config.toml
model = "image denoising model"
train_examples = 48542
noise_std = 0.2
upsampling = "nearest_conv"
init = "torch_default"
Rows from block 7 of a small image denoising model, named by matrix and row number. Rows with one number belong to one channel. Each number is 500 + 40 x the weight over its row's rms, rounded and kept within 0 to 999. All counts start at 0. Numbers have three digits each.
After each channel's rows are labels from the 100 images, of 14848, where the channel reaches its highest value: "strongest on" is what is common among them; "place" is the part of the image that holds the peak. Only what is clearly more common there than usual is listed. The data: microscope photos of single blood and bone marrow cells.
# convs1: first pointwise conv (model.decb.0.1.convs.1.weight, 128x128x1x1, standardized in use), inputs 0-127
# convs3: second pointwise conv (model.decb.0.1.convs.3.weight, 128x128x1x1, standardized in use, transposed), outputs 0-127

convs1.23:505415534530551516494479525441529530469483486543460514469557531543541545544514521523524472559490481544526367527511516533465512576491570536493502506495534499472517488469517520488480391510503546543540543558484463528484390494543489454538482485549551505525476531495491540513516452483459530528456530517545473534572535464495517476467550584495488577403507545533504571444532520489431544535505
convs3.23:494500542524468513520570432434548510487506489542487465486477508483495501506515497462487534433511448512473475395502470426538437469504486469473481513535485540526482427607450569481479525522514558501505489446428525523460505527477548467571515532491495486490528538471475543456504558467501540473546447458501440510494493499460438470547487496572433502566512470510551656546477466472514502467566
strongest on: smear: peripheral blood; cell type: segmented neutrophil; cell type: lymphocyte
place: centre

convs1.11:520408535460461538490542456420497548550477476553471439569510529575474458485532488559454479480497466487491514485447468485462523522494504505438468467486510516504420550503480478463498422586436536524455481521513516473574474472490499481529560492443559431538553500501465453513543511561484470502459421456522506554499459595543494438500555517485555468487556453533493476540528544468574466517514
convs3.11:467524495376484503497461522506458563496502497464492502539494512469549477601534452559550484544520512463537531452485502540501502548522446528538503493449486502521533542410489477581523405500503484496359485512516475495530518495453458477496445484502534497469432529428491490516461435509525462554489543509501508554539440499473580571484506508409530540492544520515478428505486465456551525512477
strongest on: cell type: erythroblast
place: centre

convs1.5:445492453495395537509534499509478477500477457476502482517518464559509434473437513524471472483492488490518515528417409450497489452429490552485481494529507439478449462479509455483477491533449482480401511587466531480527467453481503405504527522445469482449600458492465542485484469471463485509480431466507480501441434594544489445510497506484513520513519536443448510595467433485485459449516
convs3.5:542485479539579514495508505455529510536488509410522491496468533486457493491434544504498472507524497589513497424497503472460480492489566493432503433591547511525494491532503494462547569503522476467622487512505490495524469469540436551481547489508558452554561450506449469475545513501504511455493506454514519410476535473454541535570512508575514410487440496461511578508531544398499473500484
strongest on: cell type: segmented neutrophil
place: centre

convs1.126:531471486507447478516484519537501644328484486420518482424528491488528483509546513515479531502533515531520505521540492540541526444431541511490480517531515475487493522510513512493428449516498477493700553502504542497556492532522478488503581514469535477513505493520514487506491489527583470556494483523525519534469518463542486562516533496484529448469539540531479509523480509502479476507517
convs3.126:507487471407454523484486539467488628594491511510503498482395454529546476529452509509459562542478499518518515432481508513491497460491514508489505345508483517535502513494501481503506523473536466485552464533517499486529523469536502441480521483425466451538573453462498529535456470509513498494490530551536502438497516527592511530571513512431519474475469511493483470504528598587580483509481
strongest on: cell type: lymphocyte
place: middle left; centre

convs1.75:593527534522505505501524455575572514558474445529473443530510520507584508481524501522552496475440477568449513500488481464436485453475487515485507546494504490474491507581493508383483541518512526477359513531515475451479508463479501447530584497476497487514559474490481525466430495427547551471503515471468499501499493526488489459394578522505501503514514506547525419500475431473504423536517
convs3.75:539474472461464492486484518486494569480493517432570545481472522474475468554487527528445435545539509562529521443481505514504489440555539519583517475638477477490483509446504473534568455498481470462515506533505571484512492455486490514472540480528534472438501495450460446486449465511523493388483536529493529488499507497480582518438502520461531344467434512527486501495563465453487529510467
strongest on: cell type: artefact
place: centre

convs1.110:373477510468624407516492472461494452501498492558527448460513502525428477499517537509487454519477493509500501571484482454496474481517531482489505450533509479481514503508482499418488535546508522510505499531490548469506429479560513524488497454468510462497493452504503482439425501514579467530505525493507523536418561479443501519493457497499496457529418503435452537598510421457606495421523
convs3.110:470389478440443427490486515501492511452495510564593483492519480458494478537463535516588535533460508583515514523483508513543494406446474516457509438509493496537509509474500480524521572485528477482561490526508523489543437470510637495477465484481577480571465458509501527541540475507515493417489523525489520474450429519543533612452544511506521539476510510488501507498492521413496553503478
strongest on: smear: peripheral blood
place: centre

convs1.101:483588483468526477469411482463480394519490530530451555508494482450474489501489477464486464521499449512478351473489510480436489451568455483485483455490500494527545490489493444489551466488521473648551517477512498476506503496488517557484502365596476494485508484527496499488471527489489482463475543482488524484531473546423459518490487580483470600457469477483499502480491482488476498475513
convs3.101:499491581526482494587531411481523460493554452509457519505522492507508525449511498442497525401488455481478446520556466447489425508495525453500466489531499510485504471560410581478460523504496578514505440415466528567517509540512466497559512559501506500517495501486515483538492586448467562484556447484538422509515507528521488469501478450521444468614512477491546518593503490505479487459556
strongest on: smear: peripheral blood; cell type: segmented neutrophil
place: centre

convs1.83:476515524468484538479500486537495463434486524421488452582543466449510474487481512482482440531463478530524481512478520531502523548509499536499488367495509517511512378468509474527641581515531467507502535478527504485517576527521577495489507472521522486500337463459486465457476512498521477475489489491521531511478440521518484532494522524483504600482435517426492563496495492519458505523517
convs3.83:516500494444516532489485513482494633532499512488579428402576576534488482526524468527456566526529509514519512409499505504461490473531492512542511481504463500480495511466496479533548497486510486488546491526520510489514572470444545457473544481508465490454473543442498484479446478508514485464483525519549517540578627565582528486621482513478519542473518513504487435500498464470397471506474
strongest on: cell type: segmented neutrophil
place: centre

convs1.6:513388498487487463494449504454498541509496476623515543623516510475508503492503505506484413512513498501505487494478497502544493580506481501339504497518509510528462509517491465496538358511438512576473504490486482503523422500537537548500536460512503483487489498520519494508483509509493479573505500506506508504502510634522473509498503568505514450520451500495515413512506502461580520474490
convs3.6:484528466486398504477505545524503398538499519514540530452519502482521493467492473498515527542477526646527510457463529487514495536490523509510512470501505508518505505522512477523420574434521450446428587567491535502472520438501550438429503494484511539476512517417531498505488476512470482460456537559541492511496476656466537513442501521472514450469491514422494525495576482490535454506486
strongest on: cell type: erythroblast
place: centre

convs1.71:594571480510503504502482535497514523534451564532483483545489484457444461500544566464431517486449482407543531490541489535428526450526524416464481512437454497486472532645500433441505517504489484479435548472524516535496516526524533495464564508521559427556520539477555487542550482528477480479514516544483512519521526518500503462524517502500563546478514521551459431500464589467550442461522
convs3.71:461422488463511502484508494584499569510499519481518464461441533470519479534583465516524472522438513468532518476492504493510479508509500513549519300493528508534526498468493491556483468485509481489365538539493534487456506456474620451464455488524521564498520521380466522453515471509512505415475525496484523536507441515446517530466526526480530540476506505507489489489499482481452522511476
strongest on: cell type: erythroblast
place: centre

convs1.4:513329519517490481473496485483501493535479483591500495583521516466513498502514514518494436527490482491496481513504496481502476543573505491345516468528516517503462504494474495465524382548429518569422477505478486496496419482524574517528565459472516509480517486525497499530468491500500483518486508488493508511496518626548468493508511566520490457542458461506548433482519503499598499502512
convs3.4:491515455430420490468471523514484415419489519576513451470510472468576461520470487550508542547469518573543523461469517509513492431510525536446510477487487528464515516459493467500433574463536461462542489572540538486459550446487539411447511469465477539538458493472511535501482449512514481367477539552508518505467489580467515448441511513474539429465565521423494483497493492490468469512470
strongest on: cell type: erythroblast
place: centre

convs1.76:517538508503490532497460507532508448599504489536493539646515506462506510508507505495508417503506497523500394508505492518528506408621455511270508467507495503524513506488511470506499460557481495549492500512504480507476557513507521543506547482568505512503498506486505509505530497507552512474515517506507486508486507450558486524516507580505517602522484505513508491429512505495512514507492
convs3.76:492498533515543515511503498485521488516516465498481498552463500469492552496488543441514484450519487506392517492546461409494474535509509456464472501494539513494499471546450555451482519531493569549517521399494510513489487604477457565593452503527537485532440500519419504480530597452444554546522465435498456499462472450474460495493496493543432528573521478529529560603453479507463553445531
strongest on: cell type: erythroblast; smear: peripheral blood
place: centre

convs1.54:533515514527451464516459498529528540507530487500470479512467519453579570529533529516523562490493465512475466526529481489480488472514522491460527568528382566487538551581486486562420529540513506490629520525494466511492544499447565565545464440508523524520551480410511464528369500505587497424499528485488502533494522540508474484476502545518492412520493490538535446479522523522509456516506
convs3.54:469512481511465493456481540621516474485475575544521482471503507507472483496490493501477533590507488551578497463423458520526519478507521474504523501538491502497487461538571522512451555491520502406453680539460517461489512498506625475469506465493510526493498500406452500483459457509472516375437485520516462512511498564489509494441498530490464494493491505540504544522527492486499498474463
strongest on: cell type: erythroblast
place: centre

convs1.8:508350504506489485493438505485500489540498484626520509586523524477510507499520511515486456512505506487510493510484507512519501569571490507356499500531498508520474520537503477495538372550412496570463523500486502506516421500553544508502561444507501491491510500531520500509475513514488478528506534513511526511501511625541473504447492550498528464537463512499505509523513513427625507474507
convs3.8:492486475433468545489465526465483581425493505532438597530569422560534464395482508549565522544465505569535519390477502537504501486467508524442508449517483523456522527460495471547570451498528473493516467533513505483514519483557483470474511476453475470368518560485518575490485459510522481443495536520484527466569502470477464512541510512469532417472485520470482438496531544492494535512472
strongest on: cell type: erythroblast
place: centre

convs1.95:498541534481464580473496499567488520463484551461473515626539465444524498512501507489488433550485474537542482509558488568506533453563500497454486402506514547496543423423490508513540471512484495518450526488540505483534463522534534493460527464491540477525483457455483560457588539508550536563487513490522533519503444465534484465386574518483507511508419527433494553509502537484398512492514
convs3.95:515403478435575456486489522500496602476492509447573536413445484520448483492469561522607508521467508458515511498480507508529500475455536512573507426579516447512500507480505488522575503496464485431465489525507565492536470478502619458479502494500545499536509454423509476488537482506509488420492516505494509505442534559500480532411522505523515445489466510480492520494521532624480499508486
strongest on: cell type: segmented neutrophil
place: centre

convs1.44:498412529498479536493558484385481482426490513507484408531508508419516483508559518544496484453520486542501502529473473474506523472570475539440481533512501469515450488469514514447496356550447498474485510565518520487541455489497467501516594496492536446484499494532493524488411516530552550574489457508506471537487503532565479463412470535485500466490395513505482543506501521418529478456512
convs3.44:482446480476520452491488517506493515454493510561542549460443560465453482485569491522614482524521505513516511505486507510554500384568521511547507468581458480534494507466506488523537470506477484458491491523508557492462577484471593477484497490508601504557534464435513583511510474505515493390493519506495513513451431479476581564445508507596513529491463507478491550499538443545475436505485
strongest on: smear: peripheral blood; cell type: lymphocyte
place: centre

convs1.123:516547520521381505482418505529528548382524543522490561398524515550518521539516504494519522540513495548523400522550541532556534444404534513478511519542563549532558505491507510532529537478488471591537509523534474513573471517535470504520525420543531523516538509479541518509560514527540519535519548515531542518546513497559509528550521553505506426470533511526535545453520535532519547521525
convs3.123:518517368496513512471433564538445531528448556512519518494514504509504476503506487556500496568507544480542572489433538585467560476504529557506541518497497486494492529462594416522536494502497420472482491571545502465517492455521472491457511430501495527500485515513514496468486423573558444497454545531480584503528519496506516479514515574466575491428499523480450434423543506516510493511430
strongest on: smear: peripheral blood; cell type: erythroblast
place: centre