From a checkpoint of a small image denoising model: activation elu.
Rows from block 7 of a small image denoising model, named by matrix and row number. Rows with one number belong to one channel. Each number is 500 + 40 x the weight over its row's rms, rounded and kept within 0 to 999. All counts start at 0. Numbers have three digits each.
After each channel's rows are labels from the 100 images, of 14848, where the channel reaches its highest value: "strongest on" is what is common among them. Only what is clearly more common there than usual is listed. The data: microscope photos of single blood and bone marrow cells.
# convs1: first pointwise conv (model.decb.0.1.convs.1.weight, 128x128x1x1, standardized in use), inputs 0-127
# convs3: second pointwise conv (model.decb.0.1.convs.3.weight, 128x128x1x1, standardized in use, transposed), outputs 0-127

convs1.46:438450524503494462488511482461517498436490482523488450496515523420506474508542513524456453515520477528483474540508529492491500500637514477467475552509503482489487491508504508699496395539485542509452558542504527484519473469548455554519593450504525453493525483539501438500444526534618489520464518478547509537488559514524482503475493530480501441500437536522455495484482474484556484473517
convs3.46:541441465374538486485484520507486604567497519406601483452482523481467457586505491505458499570538510466516516522468508534461498518512474527602526470457465474547476515474493448518501520486479452478481531532506455482528495441516505505475513464530478464440503470460468437528475470518520501584474542566549536491503521549577588475515494523442542546439462513538491425496527510456478518514464
strongest on: smear: peripheral blood; cell type: lymphocyte

convs1.91:523460493499569597501506498621502487396496498457483470523506493501511485494494484488487497497466495516497463515470471498520494509380498502576489523495499500476519470473502469501593608503388489444358484466498491493481535510505370466495463501512498497498501492517504493486480492488505486536499489493494498491489485516604483463477494521487501473462439487495504560484498502494647495490517
convs3.91:481453450462561490507518489374488588509482518527482414453487514482519469493490542576534522469482511521542503482472527521534545532494518553526517451478598495535499466543527478503563509491529487393534435598565489500509474457506586436452493514483526483478510487493561507475534506511512547504471514521453566480443505587478502475486557513494490526487539527407481421460493538576476485527492
strongest on: cell type: artefact

convs1.42:523434473497585455497501527457489554433482494473502469488541477468490491492552520509504456565476495557530406502501510556485514534522498533515502558552505501578484497472501453492441401523522486517577596537491515502576491534519473544514528442535552486500454459513502476492499529526474497559483496532541531526637539375521501554450553552509506517446529526505476552438486515472450502478515
convs3.42:488481442458496518454452576574491498477457527537478507496498463476481423604530494543477538581480553514552528546455540533547544491516527539505534518511479459486511559490548435612520495494505438466512530576522498474473547445491523494395534468511488539506509532499473492487488432536510462567439551539508554492468514522535515462513614521470558502413492523492482470450524463517468488500451
strongest on: smear: peripheral blood; cell type: myeloblast

convs1.7:475454529454467514537528457391521499542494428470509479524508536611470431484459540529468495489512490462423509492508449437479454476482505495499494454525501476489462566465468478512456503538482523498487472543466553466537462440456493466550532589431534509488546509490428491516500507544417474487483408443379515522460455547488501488551549493494475532534548463543463527548506432540497510548522
convs3.7:480446486423486492490468529529434539531506501501571480537516495518581472640518474571505484551464515462517523484470515547505502546480437532533516533439528503484509533405501475592446415472508482537425492542520492491487508489465482477492490488508514532511489516472526493490460431513514473489474554540500518552513460532483565453478504514423526570474583516565469371492465454533471510516469
strongest on: cell type: eosinophil

convs1.14:524413498493469459508497504425501541543494494586493528607511507511506501492498511510494454495514481496500488486465485504517497607500509502341489490504510500527519503494504483501504310496421530526525515503497478496551397501503524533501534480464506502494506502517508495504458519504451498577495473502508511503486508638516487488501509555493514487489485502496506514486500499501646513492501
convs3.14:539506493487566502496470489479498581442498505531579575522385491532463479531457569541555446524499496569516519478504492523469494509523473523463509489583450496498499507438496484505596448522489502489559467496527541483431471494524473540520544481480538464536582433518489495453530460504544496418503512458435522477502465398510527547537484503417515365483457507500490504503501520433505518508474
strongest on: cell type: erythroblast

convs1.85:459583535483495460471477492588513479426486541438477455605532470510525506506457511469501465498547478527524470506472443495511519488514480558506485361500518528482488452469508483508508504513531448508582534562529506487532537523493517525508493460492514505551473473458474503458508534490582478519490493451518514507490422510509484481676523522485492460483503518391493571456492532541420492524514
convs3.85:472467463428557527491493524478486523536490494491477533458494519459464471601616478514510437540521506571516504639489506529468504581576483510496504625555483447498504525466497478544566453511454475462488483523511549497382534487448506490483462495479543466450500516523502578470553472507519494497499518518455507524449421455503455441527528497528525557493482506513502431489533491498488482515487
strongest on: cell type: segmented neutrophil

convs1.69:489506529529470501582551506481500503489472538492518425452492520539465496472508538538500560449515508513476585503501522469506475504393531518606513554476479422469445520566506516425426536491490521433368491539514491507425436487490508470502482524449464470506552493503479471457527512444468454520517532459470515497407515580431511445564505498518476516482523531485451444533482456503536454472529
convs3.69:445419470439410516486479519491487503469492511544540409487508509536533472510507477527533592547467506618523515391475512517558490546460516518416513458406531523515517520460504474548470467485533470468522484537507514483461504466453519454455400478491490466347527524454504520500435469509502500511484534525502538500507473537474500508444509517472529558464583512484485457497509491507470484511468
strongest on: cell type: artefact

convs1.47:501546576516467543509514451419524481468534548545487461535500540577508532522488524567536520479538518514458523470495445473506509472399487532459533527535541539492527535460484478531464397506512519519541496571505526527517414487467442536550404544416540536547581511464459457545494532528465531476498505461456491519443469561457549483562539483533460521486562491564513527504530522542452491573503
convs3.47:496493502491553511478439512537463581448464575507556522469506506528529482527521505605481470544485490534569507507482486526469508467520436555551526502469481492483522526394507450585517394521500524453460508582551437448492512451464479526479515471490483494487506513513534524472501421512604476509499523497389606487521487462510535455499479526460488482477524501538499407467472510518455517508448
strongest on: smear: peripheral blood; cell type: segmented neutrophil

convs1.55:551319502495459509501477515568506547497507510394509506476525514514536502505533522498503477511526516543521488522508551537580513517407532512326508440516512508589509503480507494511575472531473477518391536479511485508503440523527556540516523486542531498493491516483528511496498499516596513588504483519526511526537522451515504567482528512512526479488474526514506522528494504486532549506505
convs3.55:519496482489446476481477526514507433456492511471518497420460519519464480474476490539547536513525503451545515485455501545585523449485516510569499467559506495515487521504496495524499447483491480505417519544497553488509506497503556396462494479536541494574483452329520482520503472504499495343494535542493520578468525635460490532418507512501516496498486513460499512499509457510493521512505
strongest on: cell type: erythroblast

convs1.74:597513532494492491462520478555555543553476465514487418515509553529573453478508508542483514543462490547474524498504514456446481473460514475522495509487518348473504507571525515454448539500485508467383522536539471459454501459477509401485576532487546478500562442495482446505468519480525459490490532429509498523466518535470493431451541504499513507491518503527492431532458546524519429409522
convs3.74:405442467456450499486480523502488516459491517586528418508508514522538467477514451527560543549456509541524522421478508514533485469419527520432516477432538518538525511443503471539457463479526468467512485535508538483505507453388549463465390478512503460554446500435488552504469468510500497552484538525502532575488479532463456544411504520479533495465617512493485451496535493498444467510464
strongest on: cell type: artefact

convs1.107:532633495484326532474528490520514468517502509507453486557513496515523494514490533521505502516482467484508530499479492522518522599465433488517500479500510514508507501538503469524458392538516542554402482566499496500490441505505492498491507513421522485525516508418479484492563492512597466483477521498521450510428533582498507499466503487489484624555511511515501485548510505474416480521522
convs3.107:526470463488460471483481519517493557486497504459510552401545489522492465502471500527576535529518502509528510607496495531620523440512518508520519462516483436542482496440521481552588410513443498442371564534495499489473510482518562402473482499482503507520542462507567465513440489509522518488499514590434524483467497564538493537508518517493507441465476508477472510489559545580481522511480
strongest on: cell type: promyelocyte

convs1.122:541496500497423487510461515559499624312491484420505440409519502507514499513525505511501535517450508516517480521533504534541510442413526502502490486517506488492501509509506502500439422537458469463709527503493519493563496510521479510497560496463513493499528503546506480499493490517598497538495492514518515515485512470542495536491518502489516486473505520502492541527496500497449494493515
convs3.122:507482478472592513492485514493491501513494509422499533423527447491468481473451480514640414529546504558516512596483507515478497588555464514553507417543429497531497511467500481511554487475500480483484498519509533491425448480493501520484535484466503491535600481447479563492573476506519493425491521461439516420523458472481468533401504508478518499481486508491493480497513603454525558505484
strongest on: cell type: lymphocyte

convs1.63:478505509507724488498511489564503546412486497545485426604501499519478479500470513513495498485519481540499526497498495487457498596422456508423487488494552509501555491478506476483534449437576486555605500468513534488522424492481518465509455502471516490507447488463500476502506525498447510464503514505505509494512502386479508515506496501487491461510494508486511454552486511454428492480527
convs3.63:501455502445569480503514460446509626410489491473504445557468471478488492495509518518475473476487518354455486558469506521418470500505466530521505453457478506519496487507517470473533471480489501507645418478523530501491536484480460508524486526520527421484508484490531505526548483502526526498491483456452528502482492355483509496537479489559513456468489508592491418468463460478508491520489
strongest on: cell type: promyelocyte

convs1.78:468545489507464458523548513498493495458471492507474457449471482528488494489492519506492530487498486492491561493443518505479493565383509482622496515463448461496453501550498506477423547516525483453385466526484504484432471517489558547487455512505490484503515505444470480500501505475522501495483500501497516504359503580388518475510497478500510433508538540503478435671495478486500473494499
convs3.78:518583517555612498487515482452521612465481527460486506499491528506479498473513536504431508496514503481485520584492506462548511467499593519585522500535517467551463493535501461524459494475489467474413565503492545490525498479504533505459539492511561562562447472410523489500523526500496512670462503520498543574489507560493493426451477516508494485472467529474493478493556477537489443524486
strongest on: cell type: artefact

convs1.104:605500525481465471467493482510508484499499545395480497548507508476540508518517499522500500512459490505502474520495516516484516467647466490517503527484454506476475505507497492484281604529471507449533504519519476489443493499494542576513519429454511476513547497425450474494491521497491503501474510492506541523554506470544509485433522511503494579494578508526515483486510516478408455505514
convs3.104:497464506466590506492488473440466552535479569506533462479503493520525491515520484524495485409503493529531540498430551483489496497506433584559509492484483521487518512483500448494478502473512490546417390564535465536505522532489484538483516502491502595485504493644428503541534504507546430559485463541403636476523517485498525523490513461469519514465544517505513499425436497477504500508500
strongest on: cell type: segmented neutrophil

convs1.35:459479493485460502497593481488471444366483492481491493564511476551475461466470504546481509511511491508499527484478423492491500420366489509482486497512510504465487482443492468488439488526456516493597514566482526481448499473469483418491560607362493499482488480540496493488453482488466456540475422494493470508441467620456499520547515502492506502486513518495480549512484493524485512473510
convs3.35:466469488425440503473486544613478504464493544520522451515510506521533465547528460514512522545470506492497496505492505548494516514475473514523526494426453488495493505436514463572455391438495479499418531554526506475470516479474493420436478493485493579467494514470534506550444453519514516520473543593528553554490467531498553518480501524425510541482553513549466337472505479559498476519468
strongest on: cell type: promyelocyte

convs1.0:430532461519438535543527511500465479497474411420523514492502443574477443476461511518456479502530491486493538477487502487517462425460511507518492460529510441503499458464472459508457532504516491466483503514444613475562500475443475431465456604452493533463509506492468482490500469479406507526504408492486505462398469523500510527552498468496492563566527537448451521604470431541463504474533
convs3.0:530538475563524503499514495447539450523481508519469540507508533487470512393480541489444518511532493584535504405510500470488473466514577491444497497587480504506496499562496493451552577536505475458667510483498527503506500468508494557492534491491534408498506486524426496486523505480505520421497495456492488468494524461489458493529515503564513404499425490471531602521546504417512470497483
strongest on: smear: peripheral blood; cell type: monocyte

convs1.10:457478452455610493502499483449462574471467524466499476498514444478533516495469515511479487568463475451529452548499472540460499611401569531514479519505499483457528450432453517473537545517404483479524583529476513479504472450518455532456472486561550514467432516534518442517476525521463496511487453456492523535509458471490445453460568532495485470430444545484449487433460475512586484500522
convs3.10:552527542565484543533507430526541489544532450517519534565512541500479543439491542471482467498512491544465483531539465520440494500507486477435491478495470528499464493501477508412515560504513510589552473423480490499494515560553410566596542494465509412500544522573535521485503489482502495490543470433517472462560528424528517542576365498493507481511477463509535519510500535405501513481495
strongest on: cell type: eosinophil

convs1.64:392556510458552414470543488476513449476490577543481403486465502462500504512531499484529515517489499548497515485485537504471490518544482492547514430441458446542476474526485568436461563524528465483537433480521450518522575516408503512489466426469486483512498509471463496502518477449566544470460511480453514537507541479523528451468397470513464469516526516501470384598507495471462458531481
convs3.64:504701494525498484450550504568522439493482556494472456584480475484480495494495496478511512510511517585525522590446469490552511531484533511548510499493493486522486462538505519452409551466481491506409630520452502506513489486526535486470484531518502576510490483443501478541484473501453543521454523546559471527482512566478481492457532519518494600494473521518500531487527489531544528499503
strongest on: cell type: artefact

convs1.36:459415486492517584499510501378447468392486521496495467497518485456497488479573531537476472514485492522521493544482504522500509462595501563459487518518514445481493481490526501430477403557449510479453517495521521485521440520524467553478565476489521466460464464538495507492450494540597485563480459487519498531477477536536484510411512516487515441472407525468462488542500563433552494411510
convs3.36:507473481457524571493488511505493541540496509479483472450564608487475481534561484512649477531466506574514511428486506514468494377515487514538509406486496493482493509470500481524567522490536481483494483522506459490554583473484531490481546485509498479445488567486495469477493479507514495565491520517512519516557502515587584610609491511468519468476527509457492467498532513436443455506481
strongest on: smear: peripheral blood; cell type: lymphocyte

convs1.66:471503556541484551530525515462439475514453541522480436485475518522479521502480556512539546472497500505481511543488511434520457498407528419556505492496466413486454502561515534430449540507505468446401447553490461527469494541475545521536492524511428514523553465494464516481501488406515529491514525464445520406440516548457517449467491495517471463490524527499445448647527450521524481532496
convs3.66:517516505540538527497507492483505582487495512435465445466523452483489490503466484516441577506525497581501515529502495477557488436525603495503517402585499494499500495493502487526522464493513485496448532503493617495480547493475516522478535495496532530441510491534488573480527509500505515640475514493520529504507480516503467411381497520509511427485486509501498464496552619453411555508481
strongest on: cell type: eosinophil; cell type: artefact

convs1.20:431442501446503481459511512536488528442488494577494481500526501505493464522575489508433485565499488490516491521525536537545511480509494456499476484530527499523512492474496494533572504515334485520408520493486496515550587521555489474473496454505529472480527481504527473501614481483511479383475498517539485515479559482517482510548491548472503428513472542482506372589481439504441483460504
convs3.20:452519467482476515493493502443489455531490506508512578533518512549537461509493453559552499540467503580533509535484519510453506522449492519409515500504523513504513523504527455538478512483546462405528496562559585481466515460481468434495479484462506451442549540465552546477494470514533468495493534519453520509528455516442504509439563516466544355462485521469494384489607492539545464539455
strongest on: smear: peripheral blood; cell type: segmented neutrophil

convs1.25:397449510431504474456498488512503535443493523618494484488521505514490439517562511504442465551488487473501500515530536522535508470521499453499479503536525445519525495452488505464568477507342513515482497493505511495603589495543482497502496452488527481461519487493512468493562476509518492390484517507571493516499569479517488518523493536479499434532469530464513399558488441461418488431510
convs3.25:450491459448436492482482525501491448441492521567502501470510483549552462519482475521508505563462506655528515568481514528472495462504478519374521485510488526466515520477515457516461506476557455476524515538526571477441552447449501438473487471471475456446486512429508561495495459514537479475485544524486526502507468519472489482422514521478541341459520517501491421493553490490498456510454
strongest on: smear: peripheral blood; cell type: segmented neutrophil

convs1.68:525527566453486471484563494426463473535524543551483401504483556502523532499486542509540533516477499526471501522418539535503457499470511552530505449494449406539469478547484538397450547528519499481492414475507477532481518519434513538517492478494487496453539508496454509523514491428501568487497490464433473546485575546505511427434375500509481469530522521567482434577526444498493479457484
convs3.68:504592495538465463482527494573526472425500534465501507582495442467467478476460523505517513537529504491502526612482480481584482525475531491533529491470508465525479474479518495533413429473465476519401610518474490486528489464543554490461480501517499558537481470475491458564452488511485526632456528535562534565481515577483480483429501539507510563478459515533488474500528495565548518511461
strongest on: cell type: artefact

convs1.120:525473520491404518524508496495484646337488481428508377398515497482496528501521524538508540519478500534520474532516490521522509428423538516472488516532510502491483504509486507496443447527488494488662532517487546490556523494522496532504567498423525489502519511526484489506488501522567510572491491496516510517474496435550489535494528515486491459502500522503486564532514502509457495508519
convs3.120:539463476445531492488480507480491503471493511459536548403462507473468478539458573521477457526546507571519515530480510522510501433573454524540511390553460494533484513472500475493555531495501478475574481522511483490465523477496559487480530480460463480539473438506501523514562470507516485390486519510447529426473522493567466483419515506535525338475442510487497527490521584418452510506483
strongest on: cell type: lymphocyte

convs1.59:508294523498513515492489504554509546514517519444494475536515534559523529519536531524530575542474511523516462565527520547566525534435516515440506461523528537498514513505509474512536497551396499508538518511510502512442432511530532536527527464469537506529573507497519473524513542523649521463506528508527529536469541527476503521529560515508495410493518520533521477466514518503573462534519
convs3.59:518580480505451489477505528581496518516505478455570520607479513524482490557514474517495459530520499481480520651488509512412502492515508513518504517481462451496479520449476476520533465523439489504601531523496497490512492497489328507501528493517476529455516465578547463517468505502503541485492540496548476491472514420493500489559490517487515386471473518519490432520570490575509504524501
strongest on: cell type: erythroblast

convs1.61:524294488478517486505493506554497530469503502424528482509511525550484528508564534508498515550506507530522472527505532548557512552385540511335499471523525534535508517499488474529534443540479494546432535491496524502504399524557546555456528465491537494492527501485522451505502508540553517581504505517520529525533519493511486529490531539499506437511473515501501523509517511510583509504513
convs3.61:515445490449519501493480494490490569432496506520505486487490457476532476533472535510375452527472498550505518530494509524507485460510481520546514485551452500479496513465493478542544424507517489485560468514503508479410565475493517475485502478451425442372498487485483577511574484507535498452499527509438533490526483449592495447400497514483524341461520511530487441491504550520452500511476
strongest on: cell type: erythroblast

convs1.99:502505542476498470503556462407486548525479520609475427534506550472462509505520514560502514455487483555473502488463418475525482517481549484480476520489522504526416563507480466469423452576538496551453506564449524489542505492470498521525570558444545453467506511487453489533488518549585533433462575442455490518496458517473474408519548520495464426466499438555474505473529482457434496535498
convs3.99:482441466373548569481477540516480578518493507521527453437447498491523471575510494536552521530478507424504511547466515527444509528485464520514508402422549492501518519427494476545493434486492469577422449512518481500459481509497547461476477500515459504463514491540486473483489486510503502651493523521511514531452467509509545473498518504439532570498553511526485440498457539588494572521500
strongest on: cell type: artefact

convs1.33:466427498461522494454537499442488501449490450564499480486518523427488455509545508513449430545505485490500485516510520507484497473576503478450492555522513464500432532479483484375527434541435512533509462494476519493505487487543470539487580454483528430485518489529527494515518473555547542509482491508512489523490549523537480501435467532491511462515415515497579405546526604374494482404507
convs3.33:530487467458495503486479534487493560493491516389550564494498525512466472535511509564453486532531512409530520375472508511549484484525555519630507524546491474513486511430503483549564440488469469477528429558510464487528487471485485492464500487521502489463560488486509445492438461508527484348490544527574521490524505530510525500533510513494529607484422512501478473502545501480497546509470
strongest on: smear: peripheral blood; cell type: lymphocyte

convs1.9:480547483464516449463439495448495497528477500545506539582528495500512507484512510504467313546480488524518437503485530478495493479623456489361487503497505466530511494476506429473554493526476473587421531508480464487522528476517500557496483375555489474465489480542471464476497489503548484557488499482514500484521479484491470507472511587483538548451453503492480461480481474458483483472505
convs3.9:497489452442506482426461607514456521513468559475536493497474486508499421539472505586527509589488507500570531494422534532516543544485489523516517481504509477519480536482567438512487524462501401434511603593533501464512499409502525457413485456513505492508485474454507480536513424543486476473408577539462540515458514540498508493478556545473524518452511547487465504468531496520509498535474
strongest on: cell type: erythroblast

convs1.105:399425500496589625483455482485433462517472505518506473492502472493410491552508530509503468500523500558508460589476485451523504506495571531495485492536494511505536481501516469497511530531504467471407521504526521472543428519586507537483507474508457469525478450500485483459442505483562503484496513506524511484424491474478501455451470510484479427561430557508451481623473476442585503455519
convs3.105:494427480439567531502499493465493589522499508523478461418507561501484474608567472551476482510442506565522519452493508511495486515516483520555513497469482475490496503448498475555527430470501476455414451561553470493413585456434582422484505481583555522464487516490475495473529481507538508506488522529481549547522532538513557475538509517468526543467528500507491389486505456486415477505468
strongest on: cell type: eosinophil; smear: peripheral blood

convs1.65:563495538507511564513512501508484465564473545529487471570494536484544541483497543511555540471483493526462497536453506497472443443516499534443514496497440431513477497573506550425470544535493491458368497499492441524479535525442547469520561518514458518495532526479478519511500502440564543499523524478417468465510475537539514366383469502515469482520497514537509419544524529440563478459487
convs3.65:490438484461368473492487514505494485495497506575464524460522458474475486525450467511446583526470505468508509517488505509569496434451506511442506656557459499525493508481499486513508535489501487455534495518508594493513602484474572443484507488497451491442525460506496520540448483504510493446494515553509510471472528533497607546456564505549513385486480508494493478503503415475507547505487
strongest on: cell type: erythroblast